From a checkpoint of a small multi-label image tagger: norm groupnorm.
Rows from block 7 of a small multi-label image tagger, named by matrix and row number. Rows with one number belong to one channel. Each number is 128 + 32 x the weight over its row's rms, rounded and kept within 0 to 255. All counts start at 0.
Before each channel's rows are labels from the 100 images, of 14848, where the channel reaches its highest value: "top examples" is what is common among them. Only what is clearly more common there than usual is listed. The data: photos with spoken descriptions (Open Images, Localized Narratives). In brackets: how many of the 100.
# convs0: first 3x3 conv (model.blocks.7.convs.0.weight, 384x384x3x3, each kernel summed), inputs 77-153
# convs1: second 3x3 conv (model.blocks.7.convs.1.weight, 384x384x3x3, transposed, each kernel summed), outputs 77-153

top examples: text has "trees" (58); text has "sky" (52); text has "grass" (28)
convs0.174 [137  85 145 156 108 157 136 149 110 158  98 194 195 113  80 147 152 170 113 151   8 135 144 203 138 111 169 149 141  82 105 114 155 109  87 150 143  31 109 123 103 180 149 118  94 168 216  96 118  82 134 137 123  93 129 105 130 111 137  70  74  98 128  96  83 167 114  79 123 125 111 128 158  79  59 117 123]
convs1.174 [122 165 144  98 103 126 157 121 142  85  89  68 134 106 104 123 146 147 117 114  90 135 126 135 111 136 107 177 134 167 113 142 125 157  98 170 137 128 141  97 131 136  88 132 151 157 157  67  83 177 156 114 141 111 191 202 147 110 109  77  62  79 143 144  78 120 126 203 124  80  98 106 121 136 145 160 117]

top examples: text has "wall" (43)
convs0.234 [137 147 112 137 147 113  81 140 160 166 194 149 143 143 138 115 128 149 115 159  90 144 106 124 123 129 140  91 131  68 131 146 163 107 119 120 134 142 126 135 130 122 159  69 119 133 125 204 149 174  72 115  83 139 117 107 141 123 115  96 130 148 142 139 112 138 170  93 112  92  80 142  73 138 144 101 105]
convs1.234 [135 135 116 154 135 142  77 141 121 230 113 138 117  59 139 129 186 137 145 158 110 138 117 141  86 128 168 201 129 161 106 113  91 163  75 105  97 111 154 150 139 104 118  82 147 128  86 168  83 174 124 107  57 196 110  59 136 169 124 139 128 144 106 116  67 119 115 137 150 135 120 171  83 143 128 142 173]

top examples: text has "food" (26)
convs0.139 [162 108  11  98 143 164 101 101 137 140 128  85 114 164  81  95 146 143 126  84 113 115 106 134 126 122 108 116 150  91 127 142 140  76 125 145 176 101 123 139  93 116 211 188 114 114  97  97  97 134 116  83 145  96 118 154 139 104 133 102 105  90 119 103 115 161 152  87 141 148 172 178 125 151  94 121 147]
convs1.139 [156  93 123 167 143 108 103 128 130  76 155 131 215  79 156 125 118 133 159 175 167 107 159 185  91 128 124 119 158  95  94 183 140 158 113 105 162  98  73 117 146 102 147 128  78 160  85 107 130 127 120  69 155 133 141 180 116 145 125 123 107 108 100 132 201 122 153 113 185  93 116 127 143  97  96 142 153]

top examples: text has "trees" (71); text has "road" (58); text has "buildings" (45); text has "vehicles" (41)
convs0.143 [ 81  79 158  91 155 115 173  94 128 126 109 102 129  79  63 109 106  97 154 134 189 100 174 115 121 165 156 114 104 101 106 123 142 124 133 178  83 145 132 112  78  63 127 106  99 121 151 115 134 127  93 129 125  79 128 149 161  98 118 112 133 163 104 104  74 110 167 170 119 170  66 154 103 106 191 120  97]
convs1.143 [185 114 190 145 142 144 113 108 125 134 134 143 153 122  96 106 124 120 142 107 133  98 165 131 138 109 153 138 114  99 110 171 127 146 123  87 152 180 130 146 119 125  68 151 120  92 115  98  92 117  97 142  79 119 103 160 158 151 112 168 162 113 208 101  70 115 164 174 125  61 105 105 112 149 167 123 128]

top examples: text has "water" (30)
convs0.299 [ 85 159 100  87 149 156 155 122 137 118  99 144 121 110 130 200 146 128 121 197 132 131 159 155 139 144 118 165  98 163 131 179 142 167  73 163 139 118 156 148 140 155 131  66 101 144 194 122 131 124  54 176 124 121 161 149 168 158 143 161 183 110 149 125 137 141  92 130 153 171 131  83 111 160 151 139 107]
convs1.299 [114 166  86 169 158 125 156 137 138 109 127 132 120 101 182 153 172 133 178 149 168  85 187 163  77 128 138 123 129 147 123 180 108 146  54  91 150 145 168 149 107  96  93  83 107 151 121 120  97 112  92 123 105  82  61 186 160 129 106 136 151  84 122 136 219 108 120 162 123 158 146  96 139 129 152 121 177]

top examples: text has "food" (26)
convs0.278 [109 128 143 103 113  59 108 151 137 168 201 118  69 111  98 164 139 146 146 137 182 108  72 177 106 152 139 141  89 173 135 103 131  99 111  96 140  96 143 167 144 188 137 171 140 147 140 137 139 111  79 118 132  77 157 142 137  87 120 121 134 144 135 158  96 101 162 140 150 165 129 159 125 158 101 123 185]
convs1.278 [111 116 139 120 130 131 197 188 105 149 169  77 112 115 162 156 159 172 123 108 101 221 109 177  58 228 136 100 121 178 103 127 114 148 126  90 142 111 156 126  92 178 113 138 168 113 152  98  82 125 115  67 107 107 127  98 107 109  75  53 174 173 143 155 112  85 120 122 124 124 170 113 119  96 138 141 152]

top examples: text has "sky" (84); text has "trees" (76); text has "grass" (31)
convs0.102 [127 138 153 104 154 152 112 130 169 143 160 140 165  65 165  96 177 139 130 145 191 108 183 110 126 149  61 122  87  94  93 148 159  72 130 154 149 155  87 105 149 127 131 123 134 159 114  84  64 139 156  87  97 131 125 137 113  66 126  82 133 124  70 123 102 151  81  85  87 109 126 118 195  54 164 143 127]
convs1.102 [113 164 124 121 147  99 171 152 139 128 166  80 137 126 133  65 159 159  76 149 115 142 146  67 171 153  69 174 157 138 134 161 142  97 158  99 144 118 119 124 143 137 162 137 121 171 145 148  79 156 141 137 124 117 164  99 136 112 124 101 113  85 125 150  85  95 140 116 139 151 139 118 130 100 186 128 148]

top examples: text has "people" (49); text has "sitting" (43); text has "table" (34); text has "ground" (26)
convs0.203 [138 159 103 135  75  79 134 148 127 183 163 112  91  67 137 107 176 145 109 165 101 130 115 168 148 154 115 123 116  80 115 125 154 119 152 199 163 118 205  71 100 155 170 130 134 175 130 151 103 150  98 181 138  91 189 138 100  99 158 128  56  99 151 156 100  97 116 103 136 161 138  86 120 105 130  82  99]
convs1.203 [ 87 158 154 107 114 154 141 153 125 153 138  87  84  85 177 135 113  92 146 114 113 124 109 166  53 112 105 163 115 120  82  78  74 138  91 131 153 122 128  78 110 151 137 150 134 145 134 159 110 110 153 141 160 119 131 117 135  81 128 133 108 139 158 156  74 132 147 110 174 134 147 138 147 186  95  95 127]

top examples: text has "screen" (47); text has "people" (46); text has "table" (43); text has "sitting" (43)
convs0.310 [119 111 107 124 164 191 149 172 127  72 133 174  96  82 122 193 122 127 121  88 157 107  81  33  63 157 151 131  88 117 121 119  67 127 102 154 137 134 166 160 104 148 131 110 113 116 119 104  99 179 140 126 145  85  83 176 118 124 104 114  99 137 142 158 100 122  97 139 150 102  45 204 108 105 137 118 128]
convs1.310 [128 111 160 131 182 123 109 223 128 141 176 210 131  97 101 173 118 145 131 112 117 127  55  93 120 118  98 110 123 158 128 138 109 201  95  91 105  88 160 113  95 136 147 140 136 138 135 142  53  98 196 176 146  95 149 193 124 151 111 112 166 104 244 122 128 109 129 149 101 139 110 132 139 149 158 131 153]

top examples: text has "trees" (71); text has "sky" (69); text has "water" (47); text has "plants" (28)
convs0.272 [131 159  72  71 133 101 168 133 141 208 132  75 132 121 150 129 180 126 128 105 152 158 117 206 135 173 189 141 154 103 108 103 109 107 153 169 138 150 113 105 125 166 138 119  87 140 110 123 118 151 182  94 103  87  99 111 168 112 146 126 126 102 148 132 130 135 121 126 156 110  97 104 152 109  92  96 144]
convs1.272 [ 78 188 156 122 134 167 137 109 120 172 125 117 172  67 127 107 148 145 151 125 124 145  69 121 131 102 117 122 141  80 147 105  88 116 129 126 107  90 128 116  72 128 172 128 143 134 184 100 133 188 130 105 130  71 130 132  85 112 112  72 145 105  96 110 148 174 160  80 113 143 150 118 176 158  91 104 184]

top examples: text has "standing" (53); text has "holding" (38); text has "woman" (32)
convs0.307 [144 151 169  96 153  58 151 121 152 139 194 148 116 123 123 171 134 137 203 134 151 107 159  64 129 102 166 114 149 128 178 108 169 129 139 162 162 104 163  98 117  95  70 178 130 113 100 114 219  67 191 178 104 121 150 126 135 158 155 134 129 129  89 127 124 168 103 151 137  64 110 117  62  76 130 111 114]
convs1.307 [135 131  97 182 212 136 131 139  97 152 106 124 115 148 141 149 120 153 169 116 106 124 109 101 144 161 119 119 122 127 151 163 105 106 144 139 181 124 156 106  50 125 115 172 129  92 171 159 117 109 121 182 162 160 160 100 124 243 151 138 145  60 138 145 168 142  83 131 130 124 149 105  80 122 107  87 127]

top examples: text has "wall" (45); text has "sitting" (38)
convs0.5 [176 109 135 126 113  92  70  81 129 129  68 103  81 103 101  72 114 112 154 188 116  85  59 148  78 149 110 146  88 118 162 112  35 138 126 170 114 140  54 112 119 140 124 128  54 135 157 154 165 110  84 137 133 142 157 131  97  82 152  97  60 148 131 140 110 158  76 150 131  94 132 114 129 161 157 137  42]
convs1.5 [200  93 110 134 147 173 147 123 107 170 138 105  93 119 139 136 125 182  92 173 111 165 151 178 103 149 118 128 161 144 185 137 136 142 207 154 199 115  95 155 166 184 133 110 103 144 156 124 133 159 124 125  95 133 113 107 167 128 102 105 106 147 118  98  90 107 148 107 137 171 162 165  70 129 107 163 153]

top examples: text has "screen" (37)
convs0.226 [154 145  39 108 169 200 105  94 184  89 145 126 137 191 142 136 169 132 132 119 151 175  78 242 176 114  98 147 140 170 134 122  78 116 123 125 168 164  81 114 129 177 112 198 163 148 158 173 146 125 208 138 126 110 118 127 141 122 134 176  90 158 102  85 148 195 101  81 112 108 102  88 123 123  54 141 157]
convs1.226 [ 79 111  90 133 141 151 117 133 178 104 206 163 128 186 157 127 143  97 137  97 179 113 126 154 148 126 146  61 112  74 108  93 158 150 110 114 122 147 125  66  73 138 137 118 145 133 106  75 113  34 129 126  94 107 101 122  98 181 126 173 139 118 160  77 129  70 125  63 141 126 102 128  93 149 109 120 149]

top examples: text has "food" (39); text has "plate" (38)
convs0.129 [ 99 107 120 176  88 161  96 121 107  87 107 187 113 162 149 154 148  93 136  95 143 109 137 129 172 111 122 135 147 151 124 107 141  96 133 123  67  62  96  90 165 121 119 146  59  97 119 107 125 161 124 119 135 166 119 152 120 158 146 145 115  99 152  68 113 101 161 174 141 115  97 178 166 139 113 144 162]
convs1.129 [150 126 144 111  92 147 101 142 105  79 108 176 164 167 132 141 162  82 145 124  83 144 104  57 138  71 132 159 116 153 135  23 113  51 119 137 116  67 113  94 199 129 129 121 112 134 124 124  92 156 160 135 147 178 149 125 134 162 137  95 141  96 125 123  82 160  89 130 154 151 110 144 161 127 112 164  82]

top examples: text has "standing" (59); text has "man" (34)
convs0.29 [124 102  74 124 110  67 113 159 108  87 125 142  97 131 174 131 125 116 117 141 159 158 117  58  58 182 140 136  93  73 160 161 227 112 125 113 173 115 127 153 112 100 152 123 146  81  92 135 135 119 170 110 149 154 135 122 122  96 143  95 130 148  57 185 149 147  43 137 163 132 148 117 113 175 106  90 176]
convs1.29 [175 136 100 140 146 102 108 133  91 137 116 139 140 137 168 175 135 109 108 146  96 171 104 103 135 164 106 133 102 115 155 129  94  95 149 131 124  92  94  98 152  82 166  96 136  84 184  91 122 110 151  77 104 150 109 127 110  82 163 119 128 145  44 150 147 115 124 105 132 143 118  50 122 149 181 135 165]

top examples: text has "food" (43); text has "plate" (39); text has "table" (33)
convs0.303 [112 154 122  53 118  59 234 145  99 197 147 171  74 150 135 154 126 132 171 152 147  99 166 150 135 109 128 136 181 161 155 113 101 145 106 144 121 141 120  97 140 104 105 183 137 114 179  94 120 141 178 133 127  84 206 100  82  78 114 114 129 115 134 131 122 132 174  89  99 155 160  73 148 124  73 154 172]
convs1.303 [ 75 148 171 104 172  69 194 188 156 106  97 128 130 110 140 146  88 133 155 119 135 167 112  96 122 148 169 139 135 118 101  92 136 143 116 109 157  73 148  82  99 128 122 158 122 155 174 142 128 168 108  89 116 133 162  85 193 107 117  34 145  99  83 101 196  76 116  91 108 161 120 120 169 170 107 142 135]

top examples: text has "sky" (51); text has "road" (46); text has "buildings" (34)
convs0.334 [ 95 104 143 139 140 106 113 149 130 120 163 134 169 111 108 131 153 108 124 162  76 119 128 114 126  77 119 128  90  98 144 137 150 150 168 125  93 124 120 109 152 153 100  68 126 221 142 149 146  99  85 151  73  81 169 122 140  62  76 101 106 138 108 172 155 120 165 159 142 146 177 111 153 149 146  95 129]
convs1.334 [ 85 124 143 134 119 148 118 200 154  91  85 143 116 148 118 152 130 132  87 150 143 106  93 173  88 137 118 142  87  62 156 153 164 132 132 112 167 117  50 116 125 152  94 103 119 105 239  92 127 160  84 138 134 116 100 136 140  40 135 140 125 151 105 140  96 117  47  93 109 155 167 116 155  78 139  77  90]

top examples: text has "people" (51); text has "ground" (28)
convs0.40 [166  76 142 187  50 129  96 146 138 137 131 179 125 154 133 150 105 181 171 168 182 134  92 179 123 149  73 136 162 123 191 151 143  60  94 122  67 116 139 118 163 122 131 128 139 135  78  87  98 102 168  89 151 176 117  94  91 146 111 133  77 107 113 114 134 153 105 125 110 108 140 138 105 105 159  87 136]
convs1.40 [ 76 112 146 160 123 148  47 157 122 121 115 198 137 127 134 140 153 113 132 145 189 135 175 132 173 145 111  87 209 130 192 111 128 101  73 190 176 127 138 132 164 155 150 101  90 168 150 102  94 170 170 133 169 169 113 168  65  95 126 158  75 128 114 117 120 141 118 117 128 122 100 162 171 140 146 168 173]

top examples: text has "standing" (55); text has "lights" (37); text has "holding" (36)
convs0.144 [110 137 153 129 116 132 139 123 137 117 104  97  73 118 146 123  89 135  93 128 114 118 119 141  73 177 115 143 104 162 145 122 125 175 136 195  88 125 197 167 144 124 100 113 106 115 135 156 111 113 125 151 101  75 119 136 124 149 134  80 143 159 103 150  98 146 145  64 129 143 101 174 135 109 124  78 146]
convs1.144 [150 122 139 142 153 152 142 139 167 103 111 117 104 118 116 156 101 111 143 114 169 122 155  44 167 153  72 153 108 175 166 139 120 140 127 154  71 158 195 186 153 104 134 128 125 148 123  96 120 128 124 168 140 100 129 170 136 132 174 137 131 166 197 101  64 142 165 116  86 110  94 107  95  97 137 124  85]

top examples: text has "screen" (66); text has "standing" (54); text has "table" (37)
convs0.314 [164  87  76 108 156 104 104 133 138 102 187 100 144  72  85 181  93 116 105 148 126 155 144  88 130 177 123  90 144 150 137 149 108 100 104 138 188 107 195 137 117 154 110 116 136 134 133 113 126 137 125 120 221 118 126 148 132 129 105 157 142 138 152 154 154 145 123  95 157 139 134 203 154 165 138 157 113]
convs1.314 [150  85 139 147 171 103 112 149 236 112 253 128 198 124 126 175 129 129 107 144 131 145 114 122  91 135  88 149 100  90 136 159 160 162  90 139 178  72 144 111  99 137 139 168 157 149 138 120 140 141 156 190 176 155 152 117 147 142 116 182 125 116 175 143 117 171 114 111 211 133 146 185 169 146 100 151 171]

top examples: text has "water" (25)
convs0.170 [149  62 108 111 116 188 146 126 178  94 115  67 127 106 133 122  97 144  92 169   0 169 121 119 167 117 126 104 146 129  79 191 113 142 174 128 155  93 108  72 102 192 144 151 112 158 100 138  86  80 160 181 141 188 160 155 129 175 133 148 133  95 160 129 140 145 143 131 170 130 159 124 129 164 163 123 108]
convs1.170 [105 175 134 144 199  98 203  94 150 126 201  77 134  85  91 136 133 145 150 172  76 176  79 108 101 120 191 136 126 175 153 194 192 131 125 127 156 137  90 140  94 133 132 119 139 141  71 128  62  82 129 148  61 120 151 165  95 167 161 123  99  99  72 152 151 128 121 113 198 175 104 117 163 142 113 135 120]

top examples: text has "wall" (49)
convs0.335 [111  99  99 135  92 144  84 152 158 134 130 106 160 143  80  40 157 118 188 118 106 118 193 179 127  99 131 145  91 173  94 168  82 108 128 125 127 127 126 100 133 125 156 170 140 104 112 137  98 117 146 103 118  95 128 129 145 154  77  89  54 136  85 134  88 189 125 173 141 128 166  77  31 120 136 128 165]
convs1.335 [124 118 143 139 165 170 151 135 163 121 134 112 153 170 127 105  54  89 144 157  44 156 167 116 144  94 134 144  97 148 101 161 143 181 145 150 159 149 131 166 116 110 132 152  97 150 173 130  80 107 167  96 185 137 103 144 157 140 119 160  68 182  98  94  53 132 135 177 119 109 142 127  88 111 135 148 130]

top examples: text has "trees" (57)
convs0.358 [154  88 153 134 123 157 169 120 119 183 110  90  44 120 141 135 121 147 154  97 181 129 129  86 108 151 114 128 115 174 162 100 144  79 134 164 150 166 104 130 161 113 101  97 134 115 160 139 210  62 119 156  94  75 120 116 103 132 101 132 105 159 129 156 121 123 132 164 161 153 118 128 103 179 118 101 138]
convs1.358 [122 128 118 133 157 176 165 146 136 114 145 127 160  90  88 130 143 190  81 179 176 154 103 101  75 123  59 119  88 171 184 120 142 120 105 151 178 156 128 118 138 154 114 117 106 136 106 147 135 128  84 204 157 147 141 152 107  89  93 162  33 110 105 129  93 144 187  83 127 117 117 107 146 129 122  92 105]

top examples: text has "trees" (62); text has "grass" (28); text has "plants" (28)
convs0.277 [ 67 157 131 134 176 163 121 138 130 173 114 120 124 132 142 176  82  73 131 129 146  94  92  79  82  67  84 125 149 107  94 117 126 124 173 136 205 150 144  89 147 132 135 145 149 128 172 169 107 115  89 112 138 160 150 135 167 108 121 126 197 147 145 125 155 133 134  62 118 155 131  83 131 133 131 165 137]
convs1.277 [148 128 104  74 100 150 164 156  96 141 117 127 118 132 130 130 136 142  86 149 165 114 149 100 109  85 184 131 149  77 120 142 145  33 188 104  73 143 167 127 162 105 133 113 108  98 152  87  52 124  73  95  80 141  71  68  95 112  93  81 174 135 155 140  84 102  77  78 140 164 105 148 143 105 166 158  73]

top examples: text has "standing" (48); text has "wearing" (39)
convs0.96 [129 131 129 141 143 148 131 181 108 194  96 124 151  93 174 121  66 135 116 150 139 178 167 152 101 170 186 179  72 149 125 131 175 125 119 152 101 117 117 132  83 140 179 167 107 137  86  58  65 150 103 102 146 113 112  92 126 149  84 130 104 117 119 123 132  91 138 161  93 114 119 115 134 163  98 134 126]
convs1.96 [168 120  85 147 154 123 119 127  91 147 117 162 126 139 132  59 138 100 120  97 158 125 177  89  99 143 125 149 114 107 146 112 152 144  93 145 128 158 148 157 107 109 152 128 151 171 148 114  37 160  78 128 126  53 135  62 160 129 139 126 159  99 100 118 148  65 209 146 201 147 135  97 109 222 140 131 128]

top examples: text has "standing" (50); text has "wall" (42); text has "man" (36); text has "holding" (36)
convs0.61 [ 93 126 112 147 142 136 109  92 174 154 112 119 100  81 166  91 151 115 116  94 180 181 117 100  99 110 133  98 122 123 155 125  96 154  88 162 126 145 125 161 129 125 139  90 153 125  95 173 132 126 176  89 164 131 149 150 147 165 115 122 153 123 135 151 124 127 102  96 117 152 130 147  94 141 148 121  93]
convs1.61 [142 112  68 135 146 143 108  84 190 175 183  90 134 121 101  70 135 128 136 100 185 134 186 127 122 140 145 155 115 115  69 136 147 125  96 132 164 149 116 113 110 124 145 110 114 134 109 145 124 118 110 157 131 116 143  99 159 213 129 112 121 177 127 142  80 103 140 157 135 152 117  85 118 135 181 146 143]

top examples: text has "standing" (49); text has "holding" (39); text has "sitting" (36); text has "man" (34)
convs0.267 [125 176 103  74 113  79  57 112 100  76 127 133 104  17 115 123  90 168 123 149 127 147 124  92 153 104 158 113  87 150 134 138 125  63 119 150 130  90 121 189 147 130 130 166 147 116  71 165  83 150 166 159 167 115 171 180 119  78  98 118 107 112 150 120 148 122 142 110 155 118 171 106 102 131 171 116  71]
convs1.267 [154 120  81 112 104  90 128 107 139 145 148 166 145 199 158 128 133  79 155 162 180 142 113   0 170  99 193 102 141 155 196  91 121  87  73 134 134 151 156 144 133  94  95 153 127 136  77 119  67  90 153 104 158 103 120 174 162 126 113 100 154  90 114 122 127 118 154 146 142 144 161  86 178  63  95 126  51]

top examples: text has "wall" (40); text has "table" (33)
convs0.74 [148 116 123 106  95 157 140 118 140 162 104  77  76  40 118 158 167 164 121 131 118 137 128 142 197 178 121 113 179  84 144 130  89  99 126 139  35 136  72 132 135 189 139 150 132  88  91  75 121 155 193  70  92 150 142 100 110 145  83 137  93 101 123  97 119 134 120 153 173  98 162 157 109  96  61 168  53]
convs1.74 [178 122 119 186 159 131 131 157  94 147  80  98  79  68  93 156 155 168 115 101 155 143  85  70 168  54 203 128 108 165 131 110  98  51 174 144  84  98 156 135 170  86 116 122 155  92 143 194 111 104 161 117 153  89  89 113  94 179 134 157 144 100 112  96 122 139 187 182 104 120 136 122 119 151 141 109  48]

top examples: text has "trees" (60); text has "buildings" (29)
convs0.94 [141 159 133  70 128 145 168 144 145  58 180 166 194 141 113 170 146 127 134 122 185 115 125 137  68 133 114 129 117 162 109  97 144 101 101  83 126 138 117 101 177 159 145 152 141 109 109 141 117 177 147 146 106 152 117 106 160 123 110 181 143 127 116 130 132  82 127  85 147 110 144 116  87 156 137 163  98]
convs1.94 [ 96 155 112 139 149  86 127 141 110 134 103 191 210 125 155 117 130 177 117 111 135 125 115 124 104 100  96 153  90 120 159 134 152 160 110 133 124 131 130 102 196 117  90 142 120 127 131 154  82 175 110 133 129 113 147  62 176 185  95 137 147 107 106 146 141 169 122 196 172 157 114 102 110 195 123 118 118]

top examples: text has "wall" (40)
convs0.93 [157 120 155  92  95 173 139  78 146 163 153  77 171 164 149  62 176 163 136 119 143 134 108 140 141  85 148 163 165 115  92 158  51 118  63  83 110 167 120  98 148 160  76 119 115 151 150 121 127  62 144 133 157 204  84 112 162 167  64 168 108 153 140  97 185 157 175 168 111 151 176  97 137 117 159 158 121]
convs1.93 [161 118 190 118 141 161 108 171 134 125 171 172 194 134 118 136 192 108 151 133 152 125 149 158 165 131  87 158  96 124 156 127 153 138 134 102 152 191  83 108 153 170  88 111 132 134 119 126 148 112 119 138 164 101  74 110 174 141  61 153 107 100 155 105 147 172 102 176 125  91  90  76  78 148 169 227 160]

top examples: text has "food" (55); text has "plate" (46)
convs0.142 [ 99 122 175 196 127  65 102 152 115 104 128 142  84  80 119 127  72  84 155 140 129 127  75 112 170  98 121 133 163 152 184 131 113 151  93 135 112 121 166 113 127 106 108 134 122  77  86 160 179 215 135 150 154 164 151  70 125 140 136 114 133 136 159 164 138 130  86 132 126  98 111 172 101 146 107 165  81]
convs1.142 [114 155  74 134 126  93 117 142 125  70  93 101 118 138  71  95 126  95 146  82 102 103 118 124 156 150 177  76  77 123 118 162 122  70 132 113 113  80 112 153 146 101  71 107 118 135 122 119 102  97  87 117  62 121 137  93 101  94 182  84 147 136 161 115 139 122  90 164 101 111 153 160 133 137 102 149  58]

top examples: text has "sky" (72); text has "trees" (69); text has "clouds" (33); text has "water" (27)
convs0.383 [133 108  53 143  90 192 167 126  97 135 192 133 123 116 132 111 142 168 189 165 169 144  85  55  14 138 116 121 136 202 152 152 112 120 110  99 195 153 142  88 113 129  85 165 146  94 161 118 159 181  98 146 152 172 158 119  69 115 145 108 138 124 146 170 108 157 126 169 156 153 148 118  94 148  91  42  87]
convs1.383 [ 61 191  54 133 139 165 200 123  96 110 182 129 104 144 125 120 159 155 108 153 121 170  69 140  87 154  58 120 124  92 145 135 174  74 152 119 108 171 154  89  74 157 189  92 154  96 131  87 127 167  85  72 112 125 135 100 129  95 122 123 138 150 174 145 131 129  60  71 121  84  57 166 136  96 100 143 133]

top examples: text has "wall" (53); text has "lights" (47); text has "table" (32); text has "chairs" (29)
convs0.250 [119  66  99 137 149 181 140 131 150 118 117 163 130 118 116 139 103  90 117 162  67 110 159 121 101 149 150 151 133  98 160  94 138 183 141 162 121 136 135 130 102 140 131 164 114 131  94 136  91 137 144 103 159 141 103 152 131 102  77 115 150  76 109 105 110 132  75  73 174 124 140 119  94  70 128 124 178]
convs1.250 [126 112 127 178 178 152 174  62 133 107 167 150 126 112 126 149 172 114 113 132 106 120 156 144 103 139 122 169  88 143 127  93 136 148 161 150 166 124 119 142  98 145 118 156 118 156 112 163 169 165 140  97  95 107 133  80 125 143 106 108 149  65  73 123 115 129  90 121 107  91 120 114 137 101 126 171 122]

top examples: text has "wall" (45); text has "wearing" (44); text has "person" (37); text has "man" (35)
convs0.380 [137 102  88 128  71 157  69  90 163  97 113  98  54 139 102  81 131 124 121  88 150 112 165 143 155 146 169 122 173  91 100  81  24  90 109  95 127 131  85 210 157 104 142 177  61 112 140  84 105 130 142 139 105 104 103 118 149 134 129 172  58  96 166  94 123 145 169 146 103 121 175 106  63 144 104  92 110]
convs1.380 [168  64  79 147 128 171  89 158 143 114  95 152  87 103 108 131 181 124 154  88 122 142 140 139 124 217 136 115 108  86 120  90  49 186 161 132 101 158 108 137 124 172 184 146 119 146 147 100 142 132 163 111 120 120 114 149 154 176  78 172 133 116 166 103 105 166 141 123 138 148 113 110 171 229 122 153 125]

top examples: text has "food" (32); text has "table" (32)
convs0.369 [164 172 148  66 152 172 168 148 143  82 127 112 124 158  93 179  95 184 140  81 124 145 180 116 161  99 157 141 103 137 107 118 151 114  83  67 117 114 151 151 167 127 175 125 155  93 130  90 117 118 136 132 146 119 100 173  64 105 106 124  67 108  94  99 129 107 108 129 151 152 155 145 215  97  66 117  58]
convs1.369 [150 158 104  42 149 128 108 124 100 113 119 150 129 139  79 135 100 174 103 153 180 172 214 110 149 126 158 125  90 121 154 175 142  77  57 128 109 191 105 162 168 150 114  96 136 129 169 119 146 102 133 108 140 161  98 186 132 109 187  47  97 162  91 125 168 165  93 127 143  95 148 162 153 140 111 180  97]

top examples: text has "standing" (53); text has "people" (44); text has "holding" (43); text has "man" (32)
convs0.269 [141 154 102  82 137 105 128 181 138 120 138 169 124  85 150 241  71 124 154 121 145  97  76 102  32 147  83 142  98 191 169 104  98 149 118 119  89  86 132 149 111 151 148 161 131 140 114 102 110 134 125 190 131 103 125 189 137 103 166 142 125  99 132 107  95 143 121 102 120 116  60 163 124 100  41 118 124]
convs1.269 [177 123 127 144 130  78  84 187 116 164 148  88  90 150 161 145 123 114 143 160 137  99 115  22 112  97 100 102 133 136 126 124 109 129  95 123 147 163 102 141 121  82 143 178 136 132 124  77 110 144 157 143 126 137 143 132 116 157 115 178 135 125 168 112  60 134 139 122 114  96  95 119 124  92 126 136  61]

top examples: text has "water" (32)
convs0.111 [139  87 140 201 141 174 185 103 125  65 166 111  82 167 121 130 176 137  95 105  80 168 189 167  99 150 111 103 188 110 153 165  85 108 110  95 161 124 141 107 102 130 100 114 110 142 167 152  69 215 119 119 186 121 140 117  97  49 130 145 144 144 176 150 192 103 133 122 190 149 130 101 139 118  79 114 233]
convs1.111 [187 175 140 117 104 154 146 115 130 104 182  90  81 133  35 120 125 138 133 109  88 255  66 130 108 143 190 128 222 149 111 164  88 100 191  98 152 106 124 127 134 121 176 158 110 131  85  83 155 136 136 114 103 106 152 151  75 102 175 147 108 122 152  82 219 133 174 131 185 159 170 107 154 118 108 101 183]

top examples: text has "screen" (38)
convs0.86 [113 125 113 132 129 210 108 118 148 202 132  89  65  41  88 177 131  99 138 141 147  92  96  78 146 127 120 104 161 149 157 138 145  98 155 194 121 111 181 152 140 138  59 140  62 163 127 168  88 120  85 131 115  97 133  98 157 146 108 170 117 118 116 108 188 146 133  95 136 133 137 107 104 139  75 194 101]
convs1.86 [ 96  79 112 132  86 155 127 117 138 180 159 114 124 126  95 192  95  96 154 129 110 148 123  82 163  81  51 127 171 162 174 109 118 115 130 170 137 149 169 185 153 162  75 159 118 162 134 123  75 122 155 123 169 150 107 119 125 195 119 211 159 149 126 114 183 116 117 122 160  95 141 148 116 164  70  94 110]

top examples: text has "water" (31)
convs0.69 [133 171 144 114 136 108 113  91  88 131 167 110 149 117 122 145 158  95 142 152 146 137 119 124  54 174 166 132 147 106 114 160  66 199  65 141 108 123 175  83  90 207 100  86 182 175 148 157 155 103  61 137 112 104 111 151 131 113 149 138 129  96 148 157 126 134 116 123 106  95 108 113 112 128 158 108 152]
convs1.69 [169 117 184 173 130 102 136 128 164 138 162 124 146 105 111  84 109  87  83 157 116 117 117 186 110 120 172 169 116  97 112 142  42  95  96 120 140 110 158 131 137  89 138  99 158 140 133 168  53 105  97  92 136 153  96 184 169 123 162 144  73 121 188 147 141 125 143 113 114  90  99 113 185 106 113 127 110]